{
  "encoder_arch": "densenet",
  "model": "image captioner",
  "dataset": "photos with spoken descriptions (Open Images, Localized Narratives)",
  "train_examples": 203450,
  "image_size": 32,
  "crop_scale_min": 0.7,
  "horizontal_flip": true,
  "translate": 0.12,
  "tokenizer": "word",
  "vocab_size": 4585,
  "encoder_norm": "batchnorm",
  "encoder_activation": "relu",
  "encoder_depths": [4, 6, 9, 4],
  "encoder_kernel_size": 3,
  "encoder_stem": "single",
  "encoder_growth_rate": 16,
  "fusion": "cross_attention",
  "decoder_width": 192,
  "decoder_layers": 8,
  "decoder_norm": "layernorm",
  "decoder_norm_position": "pre",
  "decoder_activation": "gelu_tanh",
  "decoder_mlp_ratio": 4,
  "decoder_head_dim": 16,
  "decoder_fused_qkv": false,
  "decoder_bias": "none",
  "decoder_qk_norm": false,
  "decoder_parallel_block": false,
  "decoder_inner_norm": false,
  "decoder_drop_path": 0.1,
  "decoder_positions": "rope",
  "decoder_cross_attention_every": 2,
  "decoder_tie_embeddings": false,
  "init": "xavier_uniform",
  "residual_init": "none",
  "optimizer": "adamw",
  "lr": 0.0019,
  "beta1": 0.95,
  "beta2": 0.99,
  "eps": 1e-08,
  "ema_decay": 0.999,
  "steps": 2900,
  "batch_size": 64,
  "epochs": 0.9,
  "lr_schedule": "wsd_sqrt",
  "decay_fraction": 0.3,
  "final_lr_fraction": 0,
  "warmup_steps": 140,
  "weight_decay": 0.4
}
Rows from block 11 of the image encoder of a small image captioner, named by matrix and row number. Rows with one number belong to one channel. Each number is 128 + 32 x the weight over its row's rms, rounded and kept within 0 to 255. All counts start at 0. Numbers have three digits each.
After each channel's rows are labels from the 100 images, of 14976, where the channel reaches its highest value: "patch colour" is the nearest of a few named colours to the mean colour under the peak; "top examples" is what is common among them. Only what is clearly more common there than usual is listed. The data: photos with spoken descriptions (Open Images, Localized Narratives).
# conv1: bottleneck pointwise conv (encoder.blocks.13.conv1.weight, 64x96x1x1), inputs 0-95
# conv2: growth 3x3 conv (encoder.blocks.13.conv2.weight, 16x64x3x3, transposed, each kernel summed), outputs 0-15

conv1.48:135161127169113073131171165130113144146145091112094134135179107082129166176145068098151141174107119142164081079180111161141175132127118093159122167168098156112133178121141146043160099123112091131122165129111144101147080114166123157111146072123117139106138132013136174133109092174087109103
conv2.48:089133068097080118120156093110073124097123125090
patch colour: blue
top examples: text has "blue"

conv1.60:108200121052209108141080144119120127113115099140139115143158140146099133060140146118151089156069121116155112147115069118118094114181156144143114139140097119125174109211154119119141135115158146122063093161087114185064124140135075129121055139153114081110091117171128115120061161111136123130
conv2.60:150108146178159084046117174125127114143127125146
patch colour: green
top examples: text has "plants"

conv1.19:135145090157133087098172159125124108165145102071093142156181091139099167197091114163074107180103148187117105106119137124112131117115113089169154132180096089115088155168083083132206114116137088116103140112112145112138136075136068158103173078092100098147089128081094102101128061098117141135
conv2.19:133140099105114109092047151113095102116135188118
patch colour: brown
top examples: text has "woman"; text has "man"

conv1.41:077159131104150112145120115113108133119132097142122072118147110083125108108143111092109142100101085143166110175099113143155090133184192138063170092177052150141195113202081142084099131097164099151108120137091115183110095135094099108101108151137115097133116124038078142088102103118135172105
conv2.41:105101135162155105026150118115111108122129113103
patch colour: green
top examples: text has "grass"; text has "plants"

conv1.47:104196132101111062100126076133071126078122148180125102129149091092116106146109181115100127132126103130177162170110141135139134101129178152105126126115072111077165125196111122135113130135142120125105078159112084089099078097119135093147125182153142163149183106040085154119127065084095125177
conv2.47:113115169182129094139161082147091096078101159123
patch colour: grey
top examples: text has "grass"; text has "trees"; text has "ground"

conv1.61:114217101096145115100122091125081140101098079158121118154157112129086156083114152093114122109109118129149103190155083099113079105178215129110138122158079093087200132199116111126129135141176150125122105177080105158055089133134084147117076152152147134131140159109128120179118117141089118143
conv2.61:110119124154137096063137117138106084134156149051
patch colour: green
top examples: text has "grass"

conv1.0:137110128127075069128100093115062116097152143155131073105113114120168126139118132127123126113118043138129139100131138137123145128140157177140168060122047130093117110139115116176138095134141107106122058109134063099140105071147134093130114113127108136125160085084049129057097040078130129142
conv2.0:094131130168103092145079119169139098091069145162
patch colour: grey; pink
top examples: text has "road"

conv1.1:121113077142104106079211101131096082110114089068161161148153145147102144157127075168109095170081161136096061099144108115098135116096099117155111125111150097131059152091112115096159080134155080140119156064140130100122127051110138146125137119083090120167082093149121114095078109085138081163
conv2.1:118137138097134142116064053136110075110115165130
patch colour: brown
top examples: text has "holding"

conv1.7:120109137140075082073157137111067091091155121131112105106134106127137105124090107151097152134124088170142129101135124084118119124083143128131196078130100131085087130131048082121194058089126113121137064111076086075122059082120118152135126084121095135098115123116061109087159085135096157135
conv2.7:096126120195126093078099098125111098114085164158
patch colour: grey
top examples: text has "woman"

conv1.28:065196092130137104108113086139110077132110133116163155145125096087098122134135155095129145154082110115113132150120149151113120106123230132091131108118107130131205160181107125119118161139108107171097144166059113135075099105162149087143087224164122113121177102071097101124125081087121135159
conv2.28:134122162170122091136156073145130122058132144076
patch colour: green
top examples: text has "grass"

conv1.34:130144142135071062104103111129100167072149141150166089147174073081137159142162135115112148160131086148110123080142137145138161158094136178162133086118041141063130134121133083171129108149081160118149133126083068057099046085139122086160130093132092095135136116131113089076123133109133123103
conv2.34:097114148158107081160068158168147100127077145142
patch colour: white
top examples: text has "sky"; text has "trees"

conv1.25:129136114106113118147124081160037129099172127115130067095093130123117102100093164118135126066133116108098123155053152090143091118148152147111119079117116143124165110156116101133161151094165126075103062174097085144097082114146098071141090188104118127121186145067091159095096088110079110166
conv2.25:106142103179134095151141081141104098076087084151
patch colour: grey
top examples: text has "trees"; text has "grass"; text has "plants"

conv1.31:069157096110119115121117096092063111098131113124136076110081100097111124100133164077130140095132079094124132175128109095117124092123194169087152103131093141098171134179116117154124171137131154107122069173097062133094071095176100068148113210158114135126158127103143131148078080113119124188
conv2.31:120135154169121097154149095158124084064083116087
patch colour: grey
top examples: text has "grass"; text has "ground"

conv1.17:118172138104124069108076137152136144124154133160140056137142119065131125104120188108149172087121026124135150164113116090158128139125199169132144114124046118100188118200091091117121124138123153117094110195101103115114082123139137109135107183107097066142150091118105137110097099099118116138
conv2.17:119104154209113053137135114124165114129111150125
patch colour: green
top examples: text has "grass"; text has "ground"

conv1.3:144098103130118132153157072080100137089069124106071166091122118150116154118106057139142116090089185067103080163114109124142099138150131102174142071142136126158080102113094176117130080101118113103094105075158151123095139089085102110100123112138107124158035128166162132137155215137143098140
conv2.3:097140146062153117095126089130124122111106131209
patch colour: brown
top examples: text has "grass"

conv1.58:136100150127163165151137138100138142136155124133077189171132120158139167170088123157120163108114190152203096151117150107173137117138066088149126153160188181168100170121098174049115124141124130158142139144143154128115162148166139144134182077139138134154094137137140123147204171153175201174
conv2.58:134140140223110144128143146159124128100119116066
patch colour: cyan; blue
top examples: text has "sky"; text has "trees"; text has "buildings"; text has "water"

conv1.6:135095114146164120099163082105095083124118088095114187115148130197093156122081135180105119147071168100142116100144070111076121103116093101162135122148181121141068131135073167109152087100146094104097135097125187100089155099062083123117118111082093135174052108144135100116107160089152113147
conv2.6:112121144082157128129107087155108121089127166209
patch colour: brown
top examples: text has "holding"; text has "woman"

conv1.43:136155097119112091138181141136155126153144149135072155158186100117119174206151088161189169184084158140180077141160142160148151173148131115171131185176123173116144171189124114085139130158149077179159162135150150118082128134138143161071155154144129134166130152146164150167146136159097146173
conv2.43:120135117176095145131133069120109122074123104058
patch colour: blue; cyan
top examples: text has "sky"; text has "water"

conv1.53:157138146199107110144093109109071120091092160150134075180131154123151166149148123081118158089120097123159047130089164140157134153130157133156156118132074151122110162127134137109140113186139045157157149038153098119111137067141145136129163147126108135141102145089071149113149082096098199169
conv2.53:121106143175093070103132140159145066129108162093
patch colour: cyan; blue
top examples: text has "sky"; text has "trees"; text has "plants"

conv1.29:134226133086161110149120081137086114100094072139137132137152145140123142096111193130081125165122107085192123200115120120125101086147221134145103116123129109142210132207138118099112122134174168154072137153115102175082122132109138076125103181167109106123153136102133133107112138115123120149
conv2.29:110103149177119079116130096113085110120139151052
patch colour: green
top examples: text has "grass"; text has "plants"

conv1.23:089109098112109114113150103086078079092126147101145141141169108121108105136098149120099093125119113127069127094154115137091103157086115169158157077094116125086086078120117092190186080119114130090125075111084101081146093048141108112154093134097034109140093129106096117058155099114136159154
conv2.23:108134142180140125166106115159133092092054145168
patch colour: grey; pink
top examples: text has "woman"