A small image captioner, trained from scratch.
Training: adamw at rate 0.0019, 2900 steps.
Data: trained on photos with spoken descriptions (Open Images, Localized Narratives), 203450 training examples.
Rows from block 18 of the image encoder of a small image captioner, named by matrix and row number. Rows with one number belong to one channel. Each number is 128 + 32 x the weight over its row's rms, rounded and kept within 0 to 255. All counts start at 0. After the name is the row's rms in percent of the matrix's.
After each channel's rows are labels from the 100 images, of 14976, where the channel reaches its highest value: "patch colour" is the nearest of a few named colours to the mean colour under the peak. Only what is clearly more common there than usual is listed. The data: photos with spoken descriptions (Open Images, Localized Narratives). In brackets: how many of the 100.
# conv1: bottleneck pointwise conv (encoder.blocks.20.conv1.weight, 64x208x1x1), inputs 0-207
# conv2: growth 3x3 conv (encoder.blocks.20.conv2.weight, 16x64x3x3, transposed, each kernel summed), outputs 0-15

conv1.17 106 [127 123 109 120 123 122  94 133 126 124 132 106 115 120  99 114 137 116 116 105 102 116  93 134 118 100 121 125 110  86 110 119 127 147 115 150  86 126 124 120  81 115  93 106 134 124 149 110 115 130  87  86  90 122  95 131 128  87 124 163 134  81  99 139  66  88 112 112 130 109 132 129  93 112 131  74 137 156  94 142 121  84  97 142  87  83 175  74 106  79 100  82  60 110 102 119  92 128 110  88 134 164 136 167 108  99  94 176 128 143 142 126 154 112 102  82  70 119 112 117 114  92  82 188 127 123  81 100  89  97 128  88 147 105 113  75 143 149 138 116 170 139 110 111 189 104 101  82  65 130  84 103  54 174  76 111  32  93 172  62 164 115 172 118 115 164  73  81 154 142 167 152 123  86  76  94  83 169  74 163 159 102 168  83 129  78 200  87 139 135  87 107  88 148 164  81 154 100 148  91  97  77  86  86  73  96  85 109]
conv2.17 043 [133  87 182  98 145 132 154 126 118 171  81 138 145  69 101 161]
patch colour: grey (60); pink (32)

conv1.44 091 [111 139 155  65 181 163 164  95  93  88  95 117 106 108 107 117 136 131  73 101 184 149  80 110  74  84 124 162 155  97  55  73 140  80 119  97 140 112  66  83  98  76 100 180 124 104 132  90  89 116 159 118 169 129  91 128 102 147 137 161 156  97 145 122  92 105  70 121 178 126 218 123 164 182 113  64  84 111  74 160 102 133 127 201 141  89 200 119 114 151  72 139 143 167 121 130 108 138 210 156 141 158 120 125 125 184 201 123 134 110 107 142 136 119 102 112 122 147 139  76 144 113 100 148 164 104 128 129 141 193 174 122 149 146  90 130 146 107 204 177 164 115  67 107 161 109 148 103 122 149 110 126 117 133 120 132  91  76 133 136 158 138 128  80 123 154 137 110 131 117 131 121 156 115 106 115  53 198 113 143 109 131  83 123 134 120 171 139 165 119 119 136 138 139 199 107 174 110 121 105 106 132 105 132 109 133 125 102]
conv2.44 037 [ 51 109 118 147 160  94 140 117 127  85 153 142 181 133 139  89]
patch colour: grey (69)

conv1.39 105 [122 111 115  91 136 117 118 135 113 104  94 125 133 129  98 125 136 141 114 145 102 136 124 127 122  94 136 152 125 100 132 112 128 130  96 144 122 134  96  83  89 104  88 118 139 131 142 120  98 108 116 109  98 121  89 111  79  98 122 152 126  68 123 117  87  86  65 109 134 124 117 154 141 100 136  76 124 133 103 146  83  92 143 146 123  99 144 101 118  86 117 102  57 108 121 115 103 105 126 127 128 148 113 196 149 128 119 142 111 147 140 127 158 104 149 111 106 125 117  89 123 113 102 119 140 115  75  99  93 117 140  99 144 101 138  72 138 150 160 153 150  95 108  80 161 140 101  60  64 132  52  90  62 131  78 115  57 111 155  53 158 123 170 110  97 172  79  63 169 124 184 159 122  67  60  67  86 207 101 154 123  96 148  93  97  77 191 131 172 120 113  98  69  98 150  79 106  74 164  89  77  79  63  83  90  64  90  71]
conv2.39 040 [143 101 154  95 162  66 159 130  81 129  83 121 178 148 123 146]
patch colour: grey (74)

conv1.23 097 [ 72  97  54 101  88 109  93 147 108  84 132  58  90 111 141  38 162 158 121 138  73  68  81 144  90 145 139  86 124 125 153 122 151 150  87 129  77 149 169 177  83  99  99  40  99 121 157 115 157 109 124 106  67 131 110  99 172  90 146 175 119 108  71 104 138 145 134  83 113 142  12 116  97  83 128 109 133 149 100  97 105 114  96 138  82  87 120 120 135 118  81  93 111 110 120 105  81  96  66 157  67 154 113 158  92  91  97 144  80 150 169 142 135 114 113 104  92 139  56 132 100  93 126 123 100 110  96  94 131 133  93 104 129 132 118 139 140 144  90  70 120 125 113 127 146 111 105 103 115  93 113 106 107 133 105 126 100 105 148  82 133 100 148 138 114 202 120 152 193 138 154 167 114 140 119 133  87 220 131 188 164 130 176 124  93 124 202 152 142 136 142 154 112 126 133 148 126 141 143 139 137 118 118 134 151 112 140 121]
conv2.23 045 [131  92  92 134 129  66 108 172 132  89  86 134 130  95  88 169]
patch colour: red (34)

conv1.37 101 [171 175 194 120 149  82 116 115 100 158 123 196 113 170 138 188 124  90 182 107 112 139 172 155 134 104 164 169 108 112 128 178  97  93 145 168 166 107 148 111 115 153 120 113 134 162 151 101 123 102 100 131  71 138 143 124 108  91 152 102  75 123 125 149 127 102 127 137 189 128  88 177 128 166 140 136  95 185 129 154 161 157 141 113 160 153 134 156 146 143 190 152 148 145 154 142 176 155  97 148 149 139 185 150 158 115 118 124 184 170 142 161 124 161 111 123 147 136 182 132 145 124 123 173 135 198 144 139 136 163 152 127 145 138 141 117 177 147 170 136 148 143 147 141 148 109 135 151 133 170 137 138 144 148 128  99 123 185 139 134 205 107 205 201 176 136 133 142 148 169 187 143 220 120 141 149 154 144 157 137 198 141 175 149 151 136 169 118 167 205 126 140 137 217 168 154 186 151 199 151 153 160 140 172 151 170 160 153]
conv2.37 142 [174 124 155  93 166 111 169 166 113  68 126 115 162  93 131 161]
patch colour: cyan (60); blue (37)

conv1.25 111 [115 120 117 123 135 140 112 122 113  92 130 101 115 133 112  90 124 143 129 132 122 135  87 140 105 112 121 126 126 108 117 119 122 112 104 143 122 127 109 104  88  88  69 133 120 138 148 106 103 106 104  94  96 124  97 128 114 102 128 130 112  80 126 123  64 111  84 101 103 127 109 144 112 102 116  81 136 147 113 148  98  63  99 169  92  86 162  95 110  79 106 102  67 108 126 108  88 102 135 115 113 155 141 161 112 105 134 152 120 124 136 136 132  85 138  82  85 135 109 121 110 101  59 151 121 114  68  98 101 107 143  72 153 115 111  81 138 134 165 141 172 123  88  98 182 127 100  54  81 121  70  79  57 157  86 144  13 108 168  20 156 115 139  98  90 155 100  94 177 140 164 170 119  86  81  90  95 188  96 183 144  94 166 117 113 107 215 118 181 114 102  92 103 116 181  87 157  82 183 115 105  96  78 100  95  85 108 102]
conv2.25 053 [170 119 160 100 174  99 192 153 103 144  95 132 153  89 117 156]
patch colour: grey (61); pink (27)

conv1.63 107 [129 154  94 104 120  83  99 104 122 120 138 100 112 143 101  89 142 134 133 143 122 103 114 156 102 145 136 103  93  88 136 122 107 101 103 120  96 116 110 158  89  95  66  96 129 126 163 113 139  99  94 102 110 133 127 119 158  95 126 133 111  93  90 123 110 112 119 103 121 101  98 147 106 122 132  94 124 130  96 123 114  50  82 157 115  83 189 104 115  72  73 113  88 117 102 130  97 139 108 131 123 160 156 177 125 107 140 178 102 133 160 134 149 109 109  80 122 116 124  84  84 113  81 167  75  94  73 102 104 106 137  74 159  98  81 114 150 118 141 142 162  95  75  98 214 112  74  70  76 115  66  89  77 181  63 110  62 108 162  48 134  97 152  81 102 193 108 112 165 152 186 162 113 122  87 105  85 209  90 174 153  99 175 120 134  92 200 112 197 154 122  98  95 137 145 102 145 111 135 136 113  98 102 114  97  95  98 109]
conv2.63 037 [173 124 137 114 134 162 157 178 111 175  93 156 141 101  78 168]
patch colour: red (28)

conv1.52 098 [ 57 100  73 103  91  94  82 136 138 139 129  70 131 143 139  94 130 118  92 146  80  74 139 129 128 114 139 119 129 116 127 153 100 142 105 169  91 163 128 123  93 114  97  51 100 153 126 162 128 148 126 118  79 118 102 119 129  93 132 172 101  98  82 120  93 123 128  74 111 131  20 162 103 107 128 109 162 179 109 101 105  91 108 138  89 126 139 106 143 115  98  81 137  73 151 138  93  79  46 147  93 172 119 216 149  45  48 163 113 153  99 140 174 140  90 129 105 127 125 135  75  91 136 160 100 131  93 127 113 110 123 101 154  95 130 105 119 127 132  67 133 130 108 119 149 133  89 124 119 110 124  93 107 166 103 120  95 129 125  81 132  71 175 113 148 166 118 116 212 112 173 149 143 112 106 123 129 217  95 155 164  91 200 127  86  92 198 125 146 154 122 109 125 138 158 105 171 120 181 149 102 140 117 141  93 123 101 118]
conv2.52 056 [119  82 121  85 139  85 162 141 108 147  79 122 178  90  93 104]
patch colour: pink (27)

conv1.34 088 [170 165 169  90 154 107 122 123 173 157 158 186 145 172  94  96 167 123 158 142 136 156 170 149 119 123 169 151 108 138 173 153 152 162 104 162 132 162 126 159 100 164 135 119 120 129 159 104 183 111 173 111 140 149 131 148 162 133 128  96 123 101 112 166 127 127 184 123 207 172 110 141 164 182 115 110 150 119 128 163 152 123 105 120 162 102  88 140 114 126 133 132 128 181 166 117 178 136 127 139  71  87 188 124  89 122 159 107 108 166 141 124 128 140  96 144 157 158 175 156 159 112 132 124 174 165 163 171 130 177 120 157 123 141 171 156 166 181 134 129 101 194 141 151 133 130 134 159 168  96 152 151 162 130 162 120 164 115 138 188 151 150 141 191 147 111 181 143 138 165 158 103 166 160 147 173 114 135 165 132 145 153 132 180 175 157 174 147 128 147 143 160 182 213 172 182 164 187 164 154 163 201 164 181 186 166 200 190]
conv2.34 119 [176 123 156  79 160 119 167 173 107  98 118 131 159  87 139 173]
patch colour: cyan (63); blue (35)

conv1.13 096 [ 89 121  86 104  77 111  46 121 166 119 160  87 157 123 151 132 203 133 123 140  53  42 162 118 133 166 169 110 122 130 155 145 105 184 102 166  97 173 183 178 143 127 163  40 104 175 113 176 142 138  84 134  49 115 141  95 175  57 151 124 166 158  64 132 154 154 110 104 125 120  37 129  27 135 169 131 127 163 100 111 150 139 135  55 133 105 102 150 130 128  62 101 116 129  74 111  81 143  73 117 102 114 141 100  99 102 112  73  49  63 200 116  63 126 102 132 139 123  71 155 117 111 151 128 131 139 117 113 140 132  85 131  95 127  98 139 133 107 113  56 104 118  80 118 113 117 127 139 118 133 119 135 131 118 103 126 110 138 100 120 120 109 179 127 131 113 117 104 129 146 146  83 127 111 124 139 154  82 134 109 148 130 139 140  99 100 136 110 105 145 106 112 109 167  97 134 126 122  82 122 123 144 132 145 134 116 139 117]
conv2.13 084 [122  85 146 116 140 121 145 194  67 106  72 123 148 143 123 163]
patch colour: pink (45); red (26)

conv1.20 093 [101 118  52 153  82 121  90 163 169 126 185 105  98 103 140  55 187 129 120 147  49 100  86 125  66 170 127  82 166 121 197  93 151 164 118 112  88 182 189 229 137  79 154  96 100 152 132 156 177 204 118 142  73 154 140 116 227 107 149 156 126 145  60 107 144 166 186  91  95 132  46  61  95 120 144 177 150 151 122  85 125 172 107 114 114 141  95 165 154 132  97  75 145 125  77 134 112 148  84 131 101 140 128 102  97  97 121 106  72 114 182  97 140 129 128 104 123 147  81 165 100 122 137 121  96 137  95 112 137 128 102 119  87 132  96 117 110 122  76  38  73 111 115 117 131 117 122 134 140 111 134 114 117  74 136  81 111  94  93 116 108 124 116 156 164 112 124 129 179 130 170 107 137 136 134 103 111 146 142 141 138 131 152 129 132 113 154 144  91 122 132 115 143 127 117 162 139 147 109 120 149 144 137 140 132 139 132 142]
conv2.20 063 [179 130 128 112 140  97 156 168  86  83 102 134 123 105  99 193]
patch colour: red (25)

conv1.47 099 [ 86 118 100 116 127  98  96 148 117 111 119  85 125 129 105  90 145 123  92 132 129 123 113 114  89  68 131 133 114  76  91  96 118 112  96 121 117 133  98  78  77 136  80  81 147 129 146 113 126 107 126  91 103 122  93 105 106  83 129 159 142  93 106 143  56  69 108 112 112 147  97 123 129 121 122  59 137 137  95 131 120  88 104 136  93  75 158  99 100 106  93  87  47  88 106 137  49 150 100 110 155 149 132 181 152  72 111 154  95 129 136 120 152 111  98  97 106 106  89 125 104 131  86 168 134 136 100  97 121 115 131 108 154 124 100 106 114 128 131 131 135 100  82 107 186 114  86  91  77 138  64  92  56 145  67 111  51 104 162  73 141 110 175 105  95 173  93  86 174 136 167 150 131 111  89  96 117 207  87 180 134  75 170 111 101  92 211 106 154 129  81 111  96 124 146  92 139  84 157 112  94 117  72  93 101  81 108  98]
conv2.47 041 [146  75 139 111 165  76 152 146 109 171  63 135 146 162 122 125]
patch colour: grey (67)

conv1.24 097 [171 163 147 163 151 119 107 118 150 141 126 147 152 164 129 161 132 126 169 148 103 120 168 159 167 125 143 175  93 147 143 161 131 124 154 142 122 121 130 137 115 166 123  98 125 125 146 113 116  80 141 115  72 168 174 149 122 102 104 128 100 159 114 154 138 124 151 131 152 132  65 143 163 155 168 129 125 166 168 105  85 120 174 141 127 142 145 124  87 156 208 124 172 140 203 123 171  73 123 150 110 176 169 222 160  99 120 162 161 180 116  98 215 132 154 173 116 144 197  18  97  88 140 149  51 116 143 148 159 114 142 141 192 141 134 139 158 118 158 111 132 128 151 134 204 129 105 142 147  96 136  55 149 169 150 108 157 174 156 146 159 124 153 182 143 157 139 147 148 125 177 197 134 144 149 146 116 197 128 187 147 139 199 146 125 125 160 123 134 146 162 128 122 124 173 164 190 136 177 165 144 144 130 158 152 163 129 129]
conv2.24 074 [175 134 141  94 168 126 149 154 114  86 120 115 186  95 138 185]
patch colour: cyan (61); blue (37)

conv1.38 098 [129 156 134  95 194 141 151 104  96  90  59 130 142 161  80 129  74 141 135  87 178 160  81 145  79  55 129 172 126 100  65 119 138  86 112  96 119  91  37  68  79 119 101 194 129  96 145 114  86 133 142  81 146 110 117 127  83 119  94 173 159 106 172  91 110  66  82 115 187 148 172 144 172 142 107  70  93 141  63 138 106 128 154 189 142 100 165 160 138 127  74 127 113 145 125 119 124 131 202 145 129 161 157 116 117 174 169 135 131 100 102 109 153 146 128 121 113 138 129  64 101 139 115 140 119 109 111 120 112 188 159 105 120 117  94 115 145 119 192 149 177 108  94 106 168 115 142 131 133 164 110 121 121 100 128  87 120  96 176 118 140 124 123 112 138 142 162 126 158 117 171 182 150 104 116 148  31 240 104 151 129 118 122 128 146 102 179 116 181 133 101  96 127 149 169 118 119 116 148 117 110 107 127 121 112 125 103 111]
conv2.38 033 [102  88 138  71  78  81 172 134  91 101  92 120 128 120 106 130]
patch colour: brown (64)

conv1.53 089 [101 126 122  95 138 105 175 134 141  95 125 113 128 116 113 112 158  95 119 119 125  95 140 119 100 139 165  84 136 113 119 105 120  90 166 131 129 125 110 148 165  85 113 155 152 125 133 118 122 157  98 167 119 152 130 162 135 142 148 130 163 119  90 177 109 144 102 156  66  82 194 134  76 128 119 111 123 149 117 127 118 116 108 104 117 133 166 128 119 135 163 125 111 172 177 134 186 151 143  78 157 132 138 123 127 139 157 141 177 183 121 144 127  98 113 120  92  92 173 116 188 129  94 151 168 134  84 118  89  77 177 105 159  74 147  88 148 106 129 171 112 111 180  58 129  54 168  86  62 174 102 133  82 136  97  96  72  95  78  82  99 140 128 161 122  88  93  95 135  89 116 145 176  64  87  67 120 128  89  95 120  68 118  80 120  84 140 125 111 151  81  82  89 116 133  71 110  45 168  76  78 103  79  83  72  64  82  84]
conv2.53 063 [114 109 133 132 193 110 138 129  69  74 127 117 194 116 134 134]
patch colour: pink (29)

conv1.26 088 [121 146 129  86 179 178 134 120 109  80 127 102 137 147  66 148 154 153  67 113 160 179 139  78 100  64 169 181 113  77 116 114 165  71 107 152 151 111  68  65  80 127  67 168 151 133 163 120 118 131 156  92 188 158  87 136 103 147 134 133 164  93 165 125 116  65  89 132 166 135 176 163 155 144 121  61 119 126  66 167 121 107  84 181 178  86 179 115 143 112  91 144 112 178 117 111 124 109 222 118 147 108 154 123 136 179 227 146 112  80  90 101 121  99  54 119  89 116  88  85 156 119  83 118 163 117 116 102 128 185 121 122  95 141  55 134 141 134 187 138 162 112  73 122 124 147 142 113  93 134 126 135 131  93 140 106 120  86 141 118 154 157 145 156 117 141 147 129 167 153 151 141 172 103  91 155  93 157 122 132 129 109  92 100 120 122 150 154 143 155 105 103 128 187 169 105 117 136 115  99 102 146 111 109 113 115 101 121]
conv2.26 039 [122 108 133 124 145  91 182 125  55  85 113 115 153  79 151 116]
patch colour: grey (74)

conv1.10 091 [ 23 108  72 105 109 117 118 144 139  81 165  48 140 103 173  73 187 139  81 170  59  94 102  71  95 193 190  88 141 126 184 121 144 143  88 154 133 162 151 195 162  72 115  96 107 125 100 147 190 142 125 137  97 168 128 137 204 110 144 137 121 110  81 138 175 147 176 103 106 126  94 124 122 124 149 158 149 150 131 101 119 145 128 123 113  84  82 155 139 146 110  54 139 132 107 145 100 162  91  99  86 166 138 126 126  92 106 143  80 126 137 116 154 115 146  81 101 138  76 130 118 117 133 159 140 145  62 101 101 108 127  81 135 100 109  94 126 154 125  81  78 149 108 101 175 111 141  91 115 166  93 159 111 159 105 103  93  99 141 120 100 104 169 121 148 120 117 106 173  93 181 153 151 127 116 100 104 184  86 166 161  94 195 118 145 101 204 123 138 161 122 133 108 115 150 103 172  98 107  92 119 108  96 107 119  93 115 121]
conv2.10 054 [117 125 105 147 138  99 154 178 138  50 117 121 173 144 115 178]
patch colour: red (49)

conv1.16 103 [148 125 121 121 121  86 103  89 122 164 145 147 151 169 132 125 171  97 143  86  95  76 146 162 104 117 145  97 104 117 122 132 102 130 135 140 136 105 115 148 128 143 115 105 144 151 140 109 104 115  99 126  92 150 132 148 149  89 143 100 140 139 120 147 101 116 129 121 103 110  85 133  99 132 150 125 133 170 123 117 157  85 136  81 119 126  81  86 162 104 129  61  96 110 122 113 109 166  73 110  98 157 159 161  92  98  91 142 126 141 188 131 149 105 121 104 120 104 146 146 124  94 115 161  86 125 105 101  98  99 153  65 160  74 130  94 128 109  99 114 116  92 148  88 166 116 113  57  78 115  76 123  89 174  56 127  67 136 148  48 106 121 172 120 101 111  72  82 139  58 158 127 114  71  62  68 139 137  94 140 132  82 158  81 119  61 155  89  93 163  70  59  83 151 115  77 118  82 135 101  95  67  55  76  81  64  85  67]
conv2.16 069 [152  98 157  81 163 139 143 171  62 106  96 119 168 146 106 133]
patch colour: pink (28)

conv1.35 116 [128 126 114 130 111  89  76 120 117 118 139 121 122 141 142 132 154 120 145 122  98 102 131 127 118 146 154 115 102 102 141 138 126 131 107 136 110 142 127 135 116 106  94 109 111 148 134 107 129  99  85  97 100 125 120 129 139  98 141 114 120 114 110 139  98 119 110 109 118 103 102 137 111 127 129 102 118 143 105 119 142  85 106 121 112 118 114  79 134  90 116  75  93 112 116 129 134 128 115 111 113 141 154 199 138 107 113 150 104 141 136 131 160 100 122  85 109  92 136 125  98 117  91 164 107 121  83  96  89 114 129  48 135  97 112  73 107 112 109 126 115 123 117  75 167 109  77  66  47 118  55  82  49 178  58 128  62 121 151  45 130 119 181 101  97 127  92  72 152 109 151 166  90  76  50  83 132 170  68 149 158  70 196  90 124  76 179  93 139 144  94 103  66 137 153  65 133  54 164  80  72  69  73  94  63  73  92  83]
conv2.35 065 [153  98 166 101 158 136 130 194  76 125  92 123 177 105 117 145]
patch colour: pink (33)

conv1.59 102 [124 105 108 127 105  49  49 108 110 161 133 143  96 120 147 138 168  87 152 121  66  47 137 144 145 169 173  70 101 134 165 168  83 144 101 142 123 123 174 161 118 126 150  66 131 198 144 150 117 114  14 107  33 138 158 117 149  58 152  98 140 163  78 156 161 156 155 117 118  64  79 116  43 112 141 128 109 168 114 123 142 155 154  73 102 139 110 150 174 163  82  99 148 116  84 111  95 155  72 150  67 118 171 100 126 120 106  95  77  94 155 107 107 130 147 134 153 138 125 160  58 117 145 123 117 132 119 147 146  97  66  96  69 139 101 140  89  84  85  48 104 111  83 137 135 132 103 119 118 141 127 125  92 119 119  89 129 135 134 102  77  98 133 109 124 122 129 124 134 105 137  98  68 117 140 125  97 123 132 131 138 133 125 123  94 128 154 113  96 118 111 119 117 148  86 121  98 122  53 131 105 116  94 110 135 109 102 126]
conv2.59 084 [126  83 113  95 146 113 136 181  53  95  80 126 112 142 130 136]
patch colour: blue (40); cyan (32)

conv1.11 090 [114 120 110 111 150 198 140 109  95  63  62  94 138 148  89 105 122 154  82  79 162 186  78 132 124  94 113 159 128 109  57  90 123  83  99  89 140  83  89  86  73  86 102 196 132  94 133 127  88 111 148 114 159 116 117 122  84 119 110 161 157  73 163  73  90 106  68 118 166 146 150 113 176 112  94  84  93  97  67 150 107 114 129 199 164 111 197 157 124 150  75 135 107 153  91 110 115  96 217 141 132 111 151 111 123 198 157 120 122 102  86 141 128 125  92 124 132 107 108  68 176 113  98 113 156  85  85 113 109 217 169 106 125 150  97 146 152 134 192 162 182 100  75 127 152 127 142 133 108 172 142 146 129  80 128 103 123 115 147 111 176 163 118 104 102 159 151 143 141 137 142 129 122 141 117 150  68 170 142 148 133 137  74 137 137 133 153 161 173  75 145  93 122 123 181 140 154 129 132 149 117 131 143 131 108 142 107 126]
conv2.11 040 [117  70 133  88 155  50 165 132 134  94 118 116 144 115 149 157]
patch colour: grey (76)

conv1.2 094 [ 77  99  49  82  57  95  73 158 149  86 164  76 120 100 139  62 165 159 132 189  49 109  63 141  82 178 190  49 130  84 195  75 142 169  99 125 114 172 172 201 129  62 137  81 100 135 142 127 171 166 128 141  87 178 124 107 216 121 175 152 113 121  86 124 165 161 180 111 102 146   2  73 107  91 102 155 166 140  82 117 145 149  97 128 123 114  81 158 161 155  96  56 133 127 106  94 113 179 102  98  97 145 148 117  64  99  86 118  90 142 156 134 129 126 159  76 103 143  88 161  97 133 127 131 127 124  79 105 149 130  92 101 120 143 118 153 125 100  94  92  93 104 123 152 136 111 137 118 135 139 126 152 113 114  94  96 126 131 132  93 112 129 135 138 143 143 143 140 146 121 136 104 100 135 117 133 138 144 123 137 140 142 164 130 123 103 130 120 104 154 113 139 121 129 128 148 152 131 122 123 126 138 145 148 142 139 146 136]
conv2.2 076 [168 102 105 144 146 118 187 191 134  70 116 122 156 126 133 159]
patch colour: red (43)